python train.py --arch="unet" --model="image inpainting model" --dataset="aerial photos of the United States (SatlasPretrain)" --train_examples=101725 --image_size=40 --crop_scale_min=0.5 --horizontal_flip=true --task="inpainting" --loss="l1" --norm="batchnorm" --activation="silu" --padding_mode="replicate" --widths=[48, 96, 144] --blocks_per_level=1 --block="basic" --attention=false --upsampling="transposed_conv" --init="xavier_uniform" --residual_init="none" --optimizer="soap" --beta2=0.999 --lr=0.0018 --beta1=0.95 --shampoo_beta=0.95 --eps=1e-08 --precondition_frequency=20 --max_precond_dim=512 --merge_dims=true --one_sided=false --adamw_lr_other_params=0.0017 --grad_clip=1.0 --steps=11400 --batch_size=128 --epochs=14.3 --lr_schedule="cosine" --final_lr_fraction=0.1 --warmup_steps=220 --weight_decay=0.1 --adamw_weight_decay_other_params=0.01
Rows from block 3, named by matrix and row number. Rows with one number belong to one channel. Each number is 500 + 50 x the weight over its row's rms, rounded and kept within 0 to 999. All counts start at 0. Numbers have three digits each.
# convs0: first 3x3 conv (model.mid.1.convs.0.weight, 144x144x3x3), inputs 98-111, a 3x3 kernel for each
# convs1: second 3x3 conv (model.mid.1.convs.1.weight, 144x144x3x3, transposed), outputs 98-111, a 3x3 kernel for each
convs0.26:538486497496541545436546537503459580513588444495501437517499550462472629497461582516544538495496452435483564530540508490476489518495396538469499438503421438470558539548533516571504584560534405445408472484387481482455541425406409475520597472526530539420456395528542525557415522445470493582511464437545484585458519526583485424465538631532494522574501518503464517518375559479522419
convs1.26:498547441458485503502531588501511538487507566573517455388481538440512476450597466411543421547564443510540422506493579500541395513390466506492479458441502618332535494472511481490452536490433557548498485532515423415558497530458609537423466506482495521436501501548460518467480492342539506446485501434496404480419390472428522392522486571498465558455517547488459461449470456382479466
convs0.27:492545480596493489538533413503461479473476525391548475505545489508511503488529493480498450555518510438566488418466443375373479406457387558486515474491508538394551589450509485540479510454416564423462493451510564464440516528460613454537596532477498589599479442472464517475455458471509551450574473463533485512526485591461531540506552488495500492480576490498517516508510534498498514
convs1.27:510467568453546461527546515464501540583495398562493503415526503477397511488492596468550596555438522470540532480446599497498502576502464580505543519461555495458475590490476489584482540434488534513464496533487473418481443611451533486449493557543546459479511517534451443482458541500608502459517445581499439477444514518474395493459475505504426551437574451514491468551453556470454438
convs0.28:532506472560489581446501499464510567557537459558448428458554497494541501477524547408458553450541467428433468460526473446467578486408565372388502522512467485527504502401380503547499429440481492509542517526597509468463553555564549660476570481541635496481429559557546501567562479448505451460560536531475491483568443361528520452544462490619420460476468585518417479496529499478476504
convs1.28:552486521535567506543536523503511490543516399606529472478524546598505523468501455503452477579501501505504555491503555405411546423585472505458540500483563500525494522495455471485518481471519441436513478536505405468528507498471500408474457489480469435413403443432494441476566479545610545520570576475568471463538479547475540492466446540532466467483504512649456452511536550423518506
convs0.29:486392566589500549531474447544500563483455479523481426521378601473494467473652512529434495523536528551509430533475417442555506437561507614476524566499465513514498456533474571522624620533551565519473425480532487390530465460469522490525526545463532530435489377525554431455423505455535490622544564489516545429422473446533373487500479543530472519452507496472556438577560476521550467
convs1.29:502528506442483605498489610537498450491488522447500533446442508494556440476555476521498405409491494479486516488485503470468552521457499508484571518509549438502550455524477536462551525535471447474521531588511460462491541416436481526481492517516503418526484519474506447485508501485582429453445412497518548445451550498617382448418544507397428443432529460466471474412465548443474497
convs0.30:495516493549514491509492493480459577487543571477521381458511485544617517514478540441475468511545668460552556447481467478465476515560479463453448465430476447502553530483437470440530475433507654539536373561534505497533557644535564610516547468546494437466456548632543598470523490454490443448507538549487511499534453477528539495493571527557606477440375499454496437514434486511485518
convs1.30:512503572560599500478505486547501525538445432478444486461495531469454449531506421431452486432571531540504486450470463464491503515431458446502515535539513409557576547437548490563530563504463437509514406509503668574485535551501455491483476544582459466478524488584577557669504418467470502530542500535420574438508509556493501473473464454602521485506430511468430544540553629444492405
convs0.31:455514428475520484469479539553550552464508476456423471501487629501513587460417511448465548452588491525480462489547457429521559537447533479549509472516598484539564474498617480458536546527565528554455481471496557477489452460475430380511500490577439398539423466460530507434509441539469497611484503530545513435495484477457448535521483537515508495590474522537540518530486471529532507
convs1.31:491449522444495556564536510525523482508531611485489497512517461445516495594490458555439466457501550542547533455533481550438488547596561529549513467497381442534480470458551482551469460561462576470542533565510528537461464499385503571497464518474505491401523525496365581479519415506502467576529499477448462406580548438576436490568464509507514424487495482592498488509486536605570393
convs0.32:492538443480511486505517489471453463478460495501484530505502471637510474408620484513455490469642502512453495465476469447462475496467465570457441575515467550616474485464415468482512600438502564549482435432545440493499501503528459386598504545480519523543410506502584441454588482527482616471611450484493423499467508533532531611500467473479489502511466529453507596538517455527555524
convs1.32:538413493579550492564445490458478516518518510473624474562464483562461492524454529482582510439401520500515498518449476487488494475513532546425549560424513455478498497502549491599469547467477498537510477468514514509514521506395545494582508520484582475516523530553550561479524485532457436512546533497609450479432561413521462554429505499554409472394505488533540485472635482520466470
convs0.33:447503454504486501517514503494439446437496509507546581558624647528541435496532449466465467504443533508459556499538481558525407508672533527550597495497493581464510525446575502597530522494495395409468519543501505526475465486505513450566480535635547473477545602520458453566524594500548474446498485537497470431587552458485520506490564508500410599552552566470526575558557494468532460
convs1.33:485568491500407548541539481516457466522531516601485527519469462528573558522421424551467510583574502358473514534438451636424475501551416431466420514523493492442504514538642480486591440460457504528463478505498512517436457438452426511479556508490461570592420490568469540504513545517500449519490516492493577523521497448472496482509456508502499444402512566534506487556462470498458461
convs0.34:482533460571443472596509378529477406464558486503475534498445437414543531439505545562498480506541539572487546520534466512476453502466445476488581480504499500571539474455556517481404472412488433484492468462534529488526513578514478507388465435522460448471488546458502482585484493482535472408538368528547469476552420490492477475501517511441514503380459516520519491505527538425505606
convs1.34:591492467476545507525396495474517472499457501566503454509505514583561451541503514437505570481551541500522475421479551453558528473496491493533527422538431489556518550503551531549486520458567528470444414492552540466447451561495492524418536547487450485586522504484531443611502563530501443507558493429492497479532502425503538564533468455503506532561537520482457679510427424529480439
convs0.35:536508435554534591487522467502429444478599495510515518492516439466475477561594498428518499443454560504629533482460507517497569574392514453543536480527503513503519418495477542431489426458526526504485421519451441458489513399577494515498446442449501554394517534513481537442507428438434524501504488543503453581530532479469481443421446431515471492541501511508391509445451451508562526
convs1.35:531546501472502533492456486464496519477523576492576516415512444482480538591498577546494553474545479518526581508494473486469511443504398453503481567452516436527564486487452551438527491424528528475551542528524566498514545530474484501395471601566453476515481459521547524470469543531441463518457546441534618472608496462399558521485488528577581583414550462517541519425587449559565546
convs0.36:539499493503453426475494494457492522563464542473496426558439435571404499565453505501490519520446499498460417552506487509498503530363506399472436457538425411513471541484337607443550424550551503479537423464479388421417476457478436527542462510520443476437448534475502515464480435563562454569474541544433495525407530496540501494454541477512424541449529417542431493502470564495530516
convs1.36:530475519528507466490514500496582467529539342469412526465555437504511515532452614498389492469435546482471525464493527516529498593433526490513494585472535524460546500570437496495516630448542537467523515476487428496563520469530509503502522511499520558515446527469486515542441501463495431478509510465543556408483407620513569485564456532520483557489588502554474456430435518491508480
convs0.37:511467433529547536449556535543536598469522490489464470427509491526506533530518495472462484437527467596525463566440515565430555490509501475502504458434512449512513544527496550455536511433466508539516406467462591460609446385515522504549504467498500453543557522523489529458507485444484524530490532524509505449458501430384513574489480459479522486492472486469440536543495499449566523
convs1.37:489510511469513593506527470417480441494421489506584433498489490493570549600539503546466498519543492490469405554465562493490498538531475534463484524477500479472478505498467508556457485551497437505496468493527530491517513521476543532412563486506354498484410377539513499490484570526492519530492549494489569505482536535637517558437472496531500546512515529517479505520508587549489593
convs0.38:518463558438457525413524508550587424462507486525523506556654403480464438500550487441540546461451545440525433494496568447541486516628586473490529496569442537474514449501503594555478590464591477471455471548426446395440451502469475561454519485531533468476545481419489495515539421544575504450545534462528525452524492423523481460441420481488470399484487425508482456511489425476522463
convs1.38:461445566499485483480540498513419515496379512527506438529425466488466512459632483530408562402485526575509506430481518457479518440525503512567526474572522468522563540602513520571462460581408430664513509499442424500540527504513467557503510546593554443478628466506505505469467459490425446432507454455468559592486553455454474518543592462518487551535458601537569530439548533484522490
convs0.39:511458536511553547461552425478526567520534495528435505529546408467414462531542560426521513545502538471602478559464539543487541475426553464494480609458487445475519529442440559552435443551570429454495499437404562493403456527482480534487526536469528524411537459541538555560469512442512493570505500558517446484467444475518482426469447487476495496490466440438580579399469498545395406
convs1.39:588552481473514517451561523577541551475572515475450533450416516527511494635495486466480516585529557534517511521501505509421488512528495472439477522490431484513451438498494576476510514494472540518433519498527447423510558554468495476508508477487478493473497579484537509521442530465506554491492581587435511538531434602575522439473468500518575407428475564493512529404552417499589600
convs0.40:393471471478455537454527424481464418527473483487508467452469555455512467458457528520543550442490527462556514510520556477521511548503525468485478501473582564553496526514491503521518445520424484550526606474515486516521491478458575518489404482411411540361539474594495457468482483461440446467479438408502446481477573612573423479528460458457488453582487439468530538567458533479539507
convs1.40:508495531407475538602492416570464526428537463495477537525498456522449519499551548489448546487633498488433540406510579532400480458567432532514501500464542489572508488484549540469445503513475480465511573451444398522500408503531497464540565534525481475471453497558514475474542597477484431553573547430488499509428544575597463459521527479501525467514454520502531512432487495475490538
convs0.41:439498572509455534449502505423515472526489449523477476533438510421422501562489446492478516454463522483433439575497513466478484512473431382514464447521532471490432430482412508586533465468456490518564612534606407468484601497471398492539466514504435422429531483443581543507524483540544453435459595519481533541457436639525525408416484511472516477499435493422515488497477417496508453
convs1.41:512507440428537464466515564580446521519451498530490521479505484538513469483556553595557506502503488563505502467569484523430489418498528501540516410502464532514452546544468555567461478460518521521501506584468519402510491466450603566508499472455515532596474505452468541459505508455579472404531579600519507509499460566463548486537574484602399519480469510607563526522466503499452498
convs0.42:491525509490474530525464530482447443491405544434487529404444448486507403416458518512540411579463318446387383518520520592442492358443516527538555485515486599506491379504479438488523485569380576533548518521571486415518479472487523551521457561509511467414518512449592506552496483495595488489549496538470507496520466502548573497489554504465540448485503517624435498566404510471526511
convs1.42:450539465445486541513456569544505501459444484486447493579431506444567561568512479395568504552392461572538395437451572517440510463582426512567500503483524458495497503518464600536509523530463525532550471479548532436493461419513523547561497512597508471459412534557537533560498418377451511498605527474417523556419444414502486554602597554526439440437572501472443408451527502451447462
convs0.43:471561529479528482550494543479479507516424548496519449437491478464476468464524458512570482601478593499522487506484541536485458402504468577543467421474488517461438491444499392427552440548391512486548518558492541425528581439540420530459435499423449366610533528587533516562526499543430558462483435570474534496457488446445483418613496595512568658633561501535522504527458503490413507
convs1.43:512532467512459482430476486519508536453506450578447549488512481504393535451625451562437484438614425574325526496478461568510400441525538563511553545514478458583544547503514519497526519537522539435499414559473552457514532480524546534508535460578565533490508482532555498599527530481495456516432509494499447526459491464442541483502522522474519517513491454474477537509469535486580444
convs0.44:497417469450466448497480540442514485499512396438516444489399523506548429468470457470426549410555434461471408493502456423428511446553530547468475550524498484488465456500386446489467530476469473442582431529553437553463495528476568541497488469565586462388584438443488500494530508524502498472513506566484394563510599514547506513563541541441567595572607593422492462459484504462464512
convs1.44:468501479457527533434503491426465491459461463519374513459466492499552555494456508532556535525496475498429555495510508554511525591485353467515497385436486540526371531536525494619489478482493540533525570494541581482534429551528512499552523509547458478503476471461445504531516537456501480485538501561533512573488469463477536424490466514549517472536512525555523496507515576524483534
convs0.45:549457577489512490501502459440456555512457509535571463408487426506440449619449493471531534516492527411538353516506554541587448619531635466522485437478497480568488429528414466455466463510488461492501443431486506515530526562464451504498453522434442518402521473463493546533563508527519551544498445521490493509471477381503561434484463455489451531539541435443499483502480564472498444
convs1.45:461551547510503477531563512491512474506518394524463606509541467441569482520426529440553509463500452479490593437546418438524482474442524510439568554411519455463523477542465564454538549394531526483546410583478500556381560478449512486539528425553470531491516524485515466508508594489524557493548475503516444519496432564483515482586481471518471570528504571524400585481444620468470565
convs0.46:454503507494494502463518593551486478472479519450400488462501395469475507488508531540565552472515516506448427503471465567620395494631412492480502556474431479433444443419493484417477516430382529537544506501511448519559531414545494398450470440407543477572443490528505498491608494407489601446527480494390535593569616516518509513482505457532470512469465447499486584492496514475525493
convs1.46:569507487466524580551507481490551541530502579539498561493599554459535549542412471509510523505446544545546416575466494423571454420486461443471524558501406492508525416477558540532465488575595546486464456540463560488415569514600537484490450485503498594547569517476508567566478556560586548509443432446510520546576485543413506566467476469539512467508391444459440518592462478622447540
convs0.47:596503524535467501459452507608496543523566464582559416403434556498491430566463493451591467573344532499569398466546508653396494473478538516506516434523531477480500461433457518486403430490495492507492460473478519517492410638485426440500500489532482439558483578470497519600495597544549495654550441580429516454463427468516511385532562482516512436597512496428536397577436508404653430
convs1.47:566407553529476522542570469521612449533478499572502510500504566496560457477416573535523424479444551544470536574552396467557517511426625473505543519508494555455523394419518550484451540526510509439474487587425521530471489455468416525505490487524443449502512502466519494531552524523560505488483504501482496498510448553525480481494572447507465496500451570606314608446502552514498516
convs0.48:465566461516488458506526488454537456550544520501477495516594487508520533507379492469459505557402467466481650435423513470419500389573459488539544495494448560466546488570366487438481528437528490446536538381533455586504527445528379485516481621534447587498500522478605459501536471473551498456526449471490473520508569547562485501560540479547486474543470433562510473453596462505541535
convs1.48:421493514544485506457528479607482538467478530548497519483486516453493528536529430444412578540493499436519439456528451524582447475522567525608529496540521525371526480545412483547531483498489504576472473531526504590500464505436490558577534485471489438513474466506582434429504577403508482537512554472463446463537528491370582443471561422585486478569430444529453409488499536496533473
convs0.49:537489619491499365496563457488478497519519521454468495392552500493555485470501581507508472432485497520538479464462525531476485526557539504451567406454377372494478439429396557581542539614583449349492353473333422461454494512531422442490419418445496509495504462588468433546582573491466567563482527526432466457476499472402476347520526505555533534512630486440475483508600551510464419
convs1.49:535589555455504526488503450475434508490566553486491480532560608447480568475533488537540489565533526495573526397484487420490538546497510394445456528476463488584590449410442546514493535592470381542442438437487506420514494468508512494439542486590543570590532522530464427486589523573476543450503504465427509523500505557463518565467453502598549491472510473455557420500506446420547534
convs0.50:493470525515483475445511469543499517454481464495486496397589497572715647492472459483447473463526478467604512526387486558451522542448454548512505548450500535519487450445438441491480539503466495489529502518526589489581598646624515681520519574467489504457540489497470495502418578514441573452524553466498500406485470530552548470496427418437518480577562472422482450406550472532533511
convs1.50:417534473499478457486517519463426443481536565501436475515556546424462519557491420511424518461518520456414533577505544606498519492488563367447436376503523545606547505502507523452486415461528458546532421434397591551478515486523444470467572489561540513526393472495506547541523468536432443526561501534528522614464520532513540496507521454542545562441524443522542548535588551465485555
convs0.51:468484485482523449458467446543534603557578525442529677393528520514434461529567441414539508623478392575436416545437518492562433372734457382468553547470494470480489498356522511530459506467404441445514479436473505515548465449479411561469552549505557584502531537554432446489496463557534542466461625552419463476556490477458519500509554492582475534553577502651477489414564493501508469
convs1.51:535525440460483447454476521519588580444585523514539522478442513570480582426594475568476457578455424532595489421464581615466483472600359546486532497550505542509559487468558546494485420457572510498521472406465509461527481484526520392538529454572494473495471496539468517426489508520468537519505519511512544527434532545452527468485451549479582480453520520517543523479380494491457524
convs0.52:430516485512445494561452414439552446519509373496468601537554553463574530409428462539481512498497562463548521551425470521454447541355502423536537526516521601508497484453474542569490581553491521484459495440408577564464478379457543517433508584513473514434586497490395457549523500379466543456394494606520499509533459506467480479577509473487528388499623394414477530490490549495507463
convs1.52:492447490565540450477471503535556456523514533507493491410433568492474465488528484415574520524470460488540518486603590446513588522471452460466450512459488498425548508495503503473543473572494396451530429462501448524456508529537498401386476551570605485662510477491551545435465676582420519636458491439520447515584541424505549407507460531510439547545540441560463545536403593528515443
convs0.53:483588526433445554540471525510465505539578502434454395498476482549486506456512470490605537526382462395526483536505471537548437513425429422614483547462475525437428418489518450466452454451470472499594686615555545412520554572452486563389507514543620563537487491480488451467436507476492488499494456505467490526512497478536432422445572562468504569549481515467471445497507549557560573
convs1.53:439498471458490546495487525460496517461567530500437482400512603438585465553538569427492543589486541499501480452476448460466476551436548510479406530558451528393600516610589463524596536504513560439471478530408441495490516574551499559513510578508575476412497549485534487532474480475432493495498500590595488514481474464454441534609554485580510533549559474496518443595546529532494524
convs0.54:433578519511575447487464465458443488501485496568438545562490610510430552440483436438480527462400452493384420542514545442609487601488535545402591529496452540490531457472487519489516529512465396402533482549401464508432405452462502461509556493497528600543452551500443417496566509570530540519476459441522435426495647512483448541463492472466481456564459469632454439462513590499504438
convs1.54:478495610540510448524494497515543506480595587478520368425536505549463538502478514470520539550579560481587600464517581484405577483482490496460546535508493494531505551557492550454500412417485444492560485454519533449444498534492539450473535486434460581443487459510552463517518502490533474458473499467554513516506493564510497506541433489505530466488523332470446496539464515616522387
convs0.55:474510460413537553534551545526454514485509490471453494483588521459516502446466558531550469557480546507499437536435493510527480507470464451534539418492491503525493484527597436531555565490472428489518516516431533544624547462526468425484424451549476505602573531421492480563595475522467523520521518518476491372463508419533477621463503535557482470554519539515560497456496512497565435
convs1.55:464535455576510487550506480495559560585426537459439484518545528508534535469488411528480479425510421478487510554564356534529505497511517502494453560536533448503565446523499548508489478585526514459467445485544530474521466479513428572422547593568522548594534512524453531520457487486471403475517526493530490487557525430520514477486453554457448436461464579512545709547534503539539573
convs0.56:501502446510431580509487394552520476534509442506450465541457518537597525535481553525526529513487373578507353494510564503557550542461497548418538500540446476413441427556566522630491535571564447427481429566462532439616467425462385443410570465470540445433506527563538512508470560585555585538501640579437490445513501430437433479387508519438460493397500545475606417462504552555492522
convs1.56:559519490480583455387500515632549456554540444387478519503548436507470554446435564501421534551491543505539443504607507440503518491475515592536520578465492472651519442537497504481466426455575439544565428478408562521589466512511350457578571429552581487499517562455556491461512526432458491510480526564500408485432535538392566504385438532533479478436461524497434493547540488488393485
convs0.57:500548412483441501471499432490488529457530430406500521499495519513464605504491456485476437504539477503514475369483464530432531448454528493501491503493420489440564435514476531508355434457500491465532427457561594544456501520505480491508537526529509654420426452620519463461505499518552470527467436434586561451565564583478491610547607425531513555580430513627570563508589549466469553
convs1.57:536473416454491485470521515469549497553427561573457528524496494526465463510573520534552544533387617478540514480510497560447559522497494529475570515549434479545477486539480518549425475503490521484519541540509499495471474558570471562396513502545519581563532558481508458552469477549483535477454423528512510528488567514585529440478472533495429549526502556435547524467454503565487548
convs0.58:510501424508545466490526508551542501532496481448489477467566526463550562473527543548476580447441512578513463495442421473481520485525516510489498488425509529468496495495600519484541465445461497479505547547563525529503483533543447500554493484530496443512497494497509471454454569457502602504461508472567470398539482461490511561469461441474465489531505502485503555506513511482478543
convs1.58:439631460489547440504552494497426455509402505523411524509485575507486488542522515500503423490542467548559499470613500462508434474587420554478508445489510452454532485436544516473505404463479476468476488476523481571524449567452420527557473493434456481480432477413471446479518496527563520492576559564500568529489558410448610463475523424526533497386505557568518496510483552529493492
convs0.59:504495560508454561441532471546516467506527462520410491500487480468460475439431481540494538516572552606474492524484440537453514529494387574597468505563468577538502570466496497423436418510523540465561429502592472481586521501473500416531465441536522532534545461414528532434507540495505453535437463489492480595554533458456439497524480461555452496640470551527448529503545478534429461
convs1.59:492505455518473496453493504480550543470524576537506627612496438492509485426496611532527451516475533508392486518504516479483413580507429447513403579479542542529578475500412514462496516642508461412503494556486488422520455480544594465494555529536475539545570524496510546476523494494450526487499511448458522461521525520505492556460431398457498429467579604540539441495584474478470426
convs0.60:561490475491517557466482462509481521375466527528460420466457507517443521529536470465473412480511445457488460511468463497467563500436512542457405546533513473543479598393508447463555521529525560494469500492454484621472552445487490469528484489464524527462475526486580492555538464543540540538476452539536491510518487453456537423544531444392484507488484446449464471504529493469507421
convs1.60:532494479556462519580483396455513447472584394552496471518486488510491432487494477448496531484535594542394573529449492517553464434553528471556512457529507570357484451467564532423573531404527591477540441480562488517526520426478495496495455555436486487493475504528475593565549479471504509532462436547500542582423518583527582505515590577481492514479491568513457562583476547529563553
convs0.61:458535513415508574466502522525569505571490526529510575469534490492427464420506507540472443593526467493585481473484549483439524407472549484482521548469459527513475476452535536583486484526422520523462557541526523501593578511420514481486450474461451464443447513575487565450482475467468497523451523572482603395476547437548491452542470488534538452596495457483475465490527473496455521
convs1.61:525427435558512488561525494464425574408450502528491520625459466504485485507554495522517512499430505509461419520467457621468429541551425538439451476526493498559570567531489401574555602510503486514580476455571467551512549563470505515496507559506484632495466596516489522516533414582562555452467489486515423454585512437490391435464488498450485557468483540528530560618507504539518491
convs0.62:506516470594450491453588471550459494555447505495420410502579561507533516479471555409505468457512481379482645523408540396462510534479542448454557459513512540519471486448639508575509663522549441469476424404532528522445405470521443441548506498512450594507466566434502537407494454554549589592554476418552508457524456468538506411536534499466514483528437543481468436481491541520559545
convs1.62:546481554509431457580587560422505502414499535586455484520435503582489511481445460410421486571549518482471460464602492487430519444544414510461538427551516482551455545524499474471515431501515501523531541493501523488500457495489570489618444526470538500401588474478459452551431428618550483497409484434531511497426471397512507428538569547482403559566544464517422460418545426577532464
convs0.63:523462546477490541533570439510491480580479542482503427535563444427467480487431496530511488485530560456584534578570469567441455523380390557506468599513513531549550489473636473493469509488553516627539575479467570438462546523526549500542564497499560509559445499482523511397533476410491523491448510499488573424546451590506525536471573463440546447510472490483485494543512487429406487
convs1.63:562467438496436476478460448487542465575517501386473464508557463457504436496500554541463512495514490524572467473481533472516502486485510457438508560519507464460495478479498520541504445504441474542478568428533486407541555523516481483612529627532550610456574426510573493592459583471575466507445537577528585457461487476505505502602503478498525451512432527479483499488518454489497417
convs0.64:490582441435498518455447449582541501472522491440479445448514467484460446491494429377483468541519476491482494617420528453515509436646290421474497583482450477451549492474482527509457537457559507515452542497404497634563423524481416606463615552469486510506446492517502412612429602446501526495505408530529438464406503478521486469471471481499513520508553586487486379474546448453432527
convs1.64:527523507487492546466515517640432445436455522589508489542511593504455481460542536529572520478443492560552542501497475461512530426553427435530522487505510521533572476466589499486489437527494505452507489478494505498463550460493477519499519519484492586524535486490559414522560489480495653513494482465624486484500542543534427556417557525486538592523423462450508559554494399635484460
convs0.65:447466500484465494492514533500458479482517525480457372536513482456491521458527469669486514463593543536544478491527502512449451412391513575511486582490472469496449586495554620512500507498536498463431577541472424456531443507475495499491643493491476544498494510586453453510542419514432466543471476525473490505424443504514502476490548663512596611540518519500524480493459519429493525
convs1.65:484412433500534562492445408370570358583510425494562495358489451589546555524402558442497361523398488479517425453561444506380483560559412570500671571481490527493513492477585487572459536502530419504551458535455566493430537455375444473554414488536515509520437540557451469557431503513515607473452467418381528492425546564376399522491454507481400540474544442509412510498448529536541493
convs0.66:494481507496483534506492570449492477456504490549458485499506513492510482471524507513489464467496494418640433564459496490516488472461577545464494536457505477550455465471484485485475507508515465514529514509511504491508510442467548477488503539472525528494527561464497538444493512590459523571466507495487520435494520423515498522533542447494529441514493507492504480499503521438526526
convs1.66:524433494576544472532552464479439475461457589430403616542576450483487505461507518573444548543477507517533452530544400560518450583470482458531475448528488428510499470511460449545460443542485405468492470477493427524469574544506549536509439507459529510413477529483481562504458498527503562510546543505496482452570463462566441456517484516514548545449518505515446518503485454520510470
convs0.67:484528506405541540432419547480474486553466509518491528425530557555453542478457472491471415584536460516572484592465499564472495586408535523502449530448469472536389485483496461521491523566502499568417484450486520455527502399546520401463499486524401517537451490537499508503574452491465480479484498507458546453473564480510526564440512514543496491576582469548418444513449423509515483
convs1.67:485404392471488432584399515465471556488505605477486557521448487525444482524457491580507450492491404481485489532504429523423473589415522485547501434495467490511516487453521475468556426569511560508560527540508473519543430533537496568529501556495571577500453578469327477444498485433492501541582497454424470457456407539594468508481558532508526476456500562419516517445436576501484552
convs0.68:396445511494552430517537477492468538471552503529498525461471469537469503502533479505439516480483427469463519538422548491485421553497581451497513474613472390525519433465529452522495515574439563522493445509514414513444467484504526527459502479474497576414506453450429531460501386536462560496590417576428560457516554526491484543523503475506604449519449529397564514459552507500506446
convs1.68:492552577443461388467403567516612492496505495464452551437519520495498490501580507520653442532516521617393528517573505523504537414494546565543567512435475517387573488488571465463565488506499487584520447524447432527501454472451412542560532517464577499422536498481601451475475555567392512515472588484571474434569520525541503388484517425464432495432486427545490505542531594526456480
convs0.69:519531471558468452477463468489516582488423461530493493549498509490486593458501521573475513568463519414377449525528529466543552489587532531584405516512483513447456473461447543458473549586572557495613543516358506431509454408495490426547505525462490529422577539495527468537534457545472506540453504502409458470477472514570500453483395500470411491523499534528459487414552408432512499
convs1.69:422452593577576434511511476534510538483546504527488531541417407472605448492445477565531578503498492520567574505494514429534545592464422520444521534555415523383441552540503461526437509483427553551468534441492441453469533433403517503405530459555513428547524469498470582457573478489499631517473514498453506484492439540510425554446472532511463561479573456502549488400493489504472499
convs0.70:442511458466466552574601565556500415457436511492572419510508475513568521510390474491523504525555529486484505529548437548432453415479465507516449605476439521608499500401438504552555481472469484447515574478509474482624491491473482524584606567587474487388418489496536472452533522403484416515432430575474501523543432485443553457536504601519576561511486482475566514359469545537454492
convs1.70:442544591341491429475466440517418517448440514620492548539517450554527584457481551496580414502526550435484472551437497493513492570538556472521492417542501532562504488521539553521487470546461497520531456438512525507484505458463383519533527469492461430435572577584528478454551525406498489579495537484491522501467495517380477499561522487476443524542471499361470518605527498462569460
convs0.71:527416499470538475482553455522529455381536395518394455492484405419533483436474485485497511522437437480432494522452481463513553479471453632525585499556512648465553531486500578548473485437437519548451506429456483527515459440478522516521565580584457443531530499443538525561414497404478494449410513459542484529449533542529463590495523550536491450454587487374510505468392596515523460
convs1.71:452524458502477547517504498562537506460500528481419503492532588477602477508474486497418461535570493458500559503428565434488515550533563527529516530530398526496556490464547493401499506465511513464441582530480472463531508452550660518444531507489475581519566590464524405562415493516481514553521478457337535569617470434480502557616584498440599483565461420462524576418523469563526511
convs0.99:547528525445431511463526576494514551559504467461434405580492462549481460501461562590603596518513501447566467533527470442503501421483507552551516412526440521505430442480556499534505592494517515487464484481537589485444488470518524519444523604496518527549604421433463473560455527449417419563516529500519457441467505505489487427438565539547506489575526476507504440509472466436505591
convs1.99:537484645447536388447470475483532524594477460462546530471464466454480574507518512504498520523555434510445527466528583559448517491451486539504524511507540550457492523498503430531499517393567549439488471496488465583514523528421577465520503538476517457492511508526475568485536495429477419483500521585420497499469446495484502482602517422481365471381554477466561493511443526469499411
convs0.100:443481490540503484545550515466474445435491581491500381475494560486499499545532462515476423414531458562432553532435425534483519477648463473522443386561500478431529453467487527546477522565512650566527411491541595461632538518504510486592545563539454428583517548520475491511434567470435437494381493539529561587522574500488441572460562575470539541483500529576472477564509574514543631
convs1.100:505477501552520546508504513514498521513541515515589541487472367478494480425480542510505456537562610477466503483396509484422411447553524494546500552472638469490519507471512430499528421556466538543398437548580601548567551553607551505501445469452454500413555332451532529533472479527514497482437540483461516464598492551503526602462496474538440536547613510499472437470463442541552594
convs0.101:494487526520489456483523537476472561523497501495489577481550451484489521483533487441521506511563570567575531480499442509499487543477530458467584485579452435495536474553505479444370504502497521517490613455542529518524575463383503463546498532519489521396412441486487483362546450553369547554443439475575473521513571514524561597469445437470447542431468473565500554485483505434470496
convs1.101:511501387537463515507583545500646483523407581503438468562549484428457543560499408459454562557399485464599433467491491458507399538492457482487594577480430484523444510537554558499480469526571509500493519499383444425518461500514558516525485526499482500529547513450461433494505478443521491552512558478479484543535429504502549491500551510474585663500445440444522579425357436559498493
convs0.102:558532466403525588491575480574523458516498489528530529428444494492514463482537529454462576442580581444486432436488512454526468534512432440491545497533564450477492515478523447536532506452533419500584520442484494421414494578485629450465511500538573482534518651609539487499540466478514448441444494530500505468468421500408483419597558550568511480569585531476468504512475571543490519
convs1.102:458522511542437519526489530516485568496524512570439498510447510482439429549569535461528413500484541433513476566489449484527471534529571526477537461484478493499621454404558453601516444430524539556542484515532450499603439427499477489467573488505436548515533388426439529544508507497519468471631567513530564542457440395510464423476447560424562511457458420494568493517507400376596487
convs0.103:387578486484439495465555481486557531481506567503499484536632515515472430519509531486422502456543562456522464521507485477585317577501491511472470540392580446488559542402445536548533528433481519543406420491486505470537337512483503594589561505543413484651439447517546540496478481471584586519504402563490425500519557445462547525524504559484548403401499527539560520471420500482500414
convs1.103:531449467427517399550499520490494493583460472413624464562465502467469455469523508511528548476430518514437518526455478475452486445613458480543477545588513543473526478437477465554485490472524468453436561517528444497479554510415413513516417510464474563558517461515466530527467448427594503468417496541442464470473510456538520596607554478523452501459489477459481534488538472577549420
convs0.104:503531442515557474437478527509532502453501489525484535505480486475440498493488583576517524508574442497422442516536537457519552543561462419491494537591441477467458483464397457560480500481348462497385391449546527533519501495471539481521446549508533456471517515507528460430475501642423543482466564499425405424482469483545446483483469444514612517561486571464583464509462447511459468
convs1.104:518452507435458452572511496433442461520550491508457536494484534437545478519481545416465522561448496573482505427455465495472579532445633540507438448455424513535522506500450454579530521458511541474402477448506451455491521564548548546551497609509529561524436444459543527546568501492427516420496466518472547622432528501513558496452544595496442533544539544583520514474588554409450503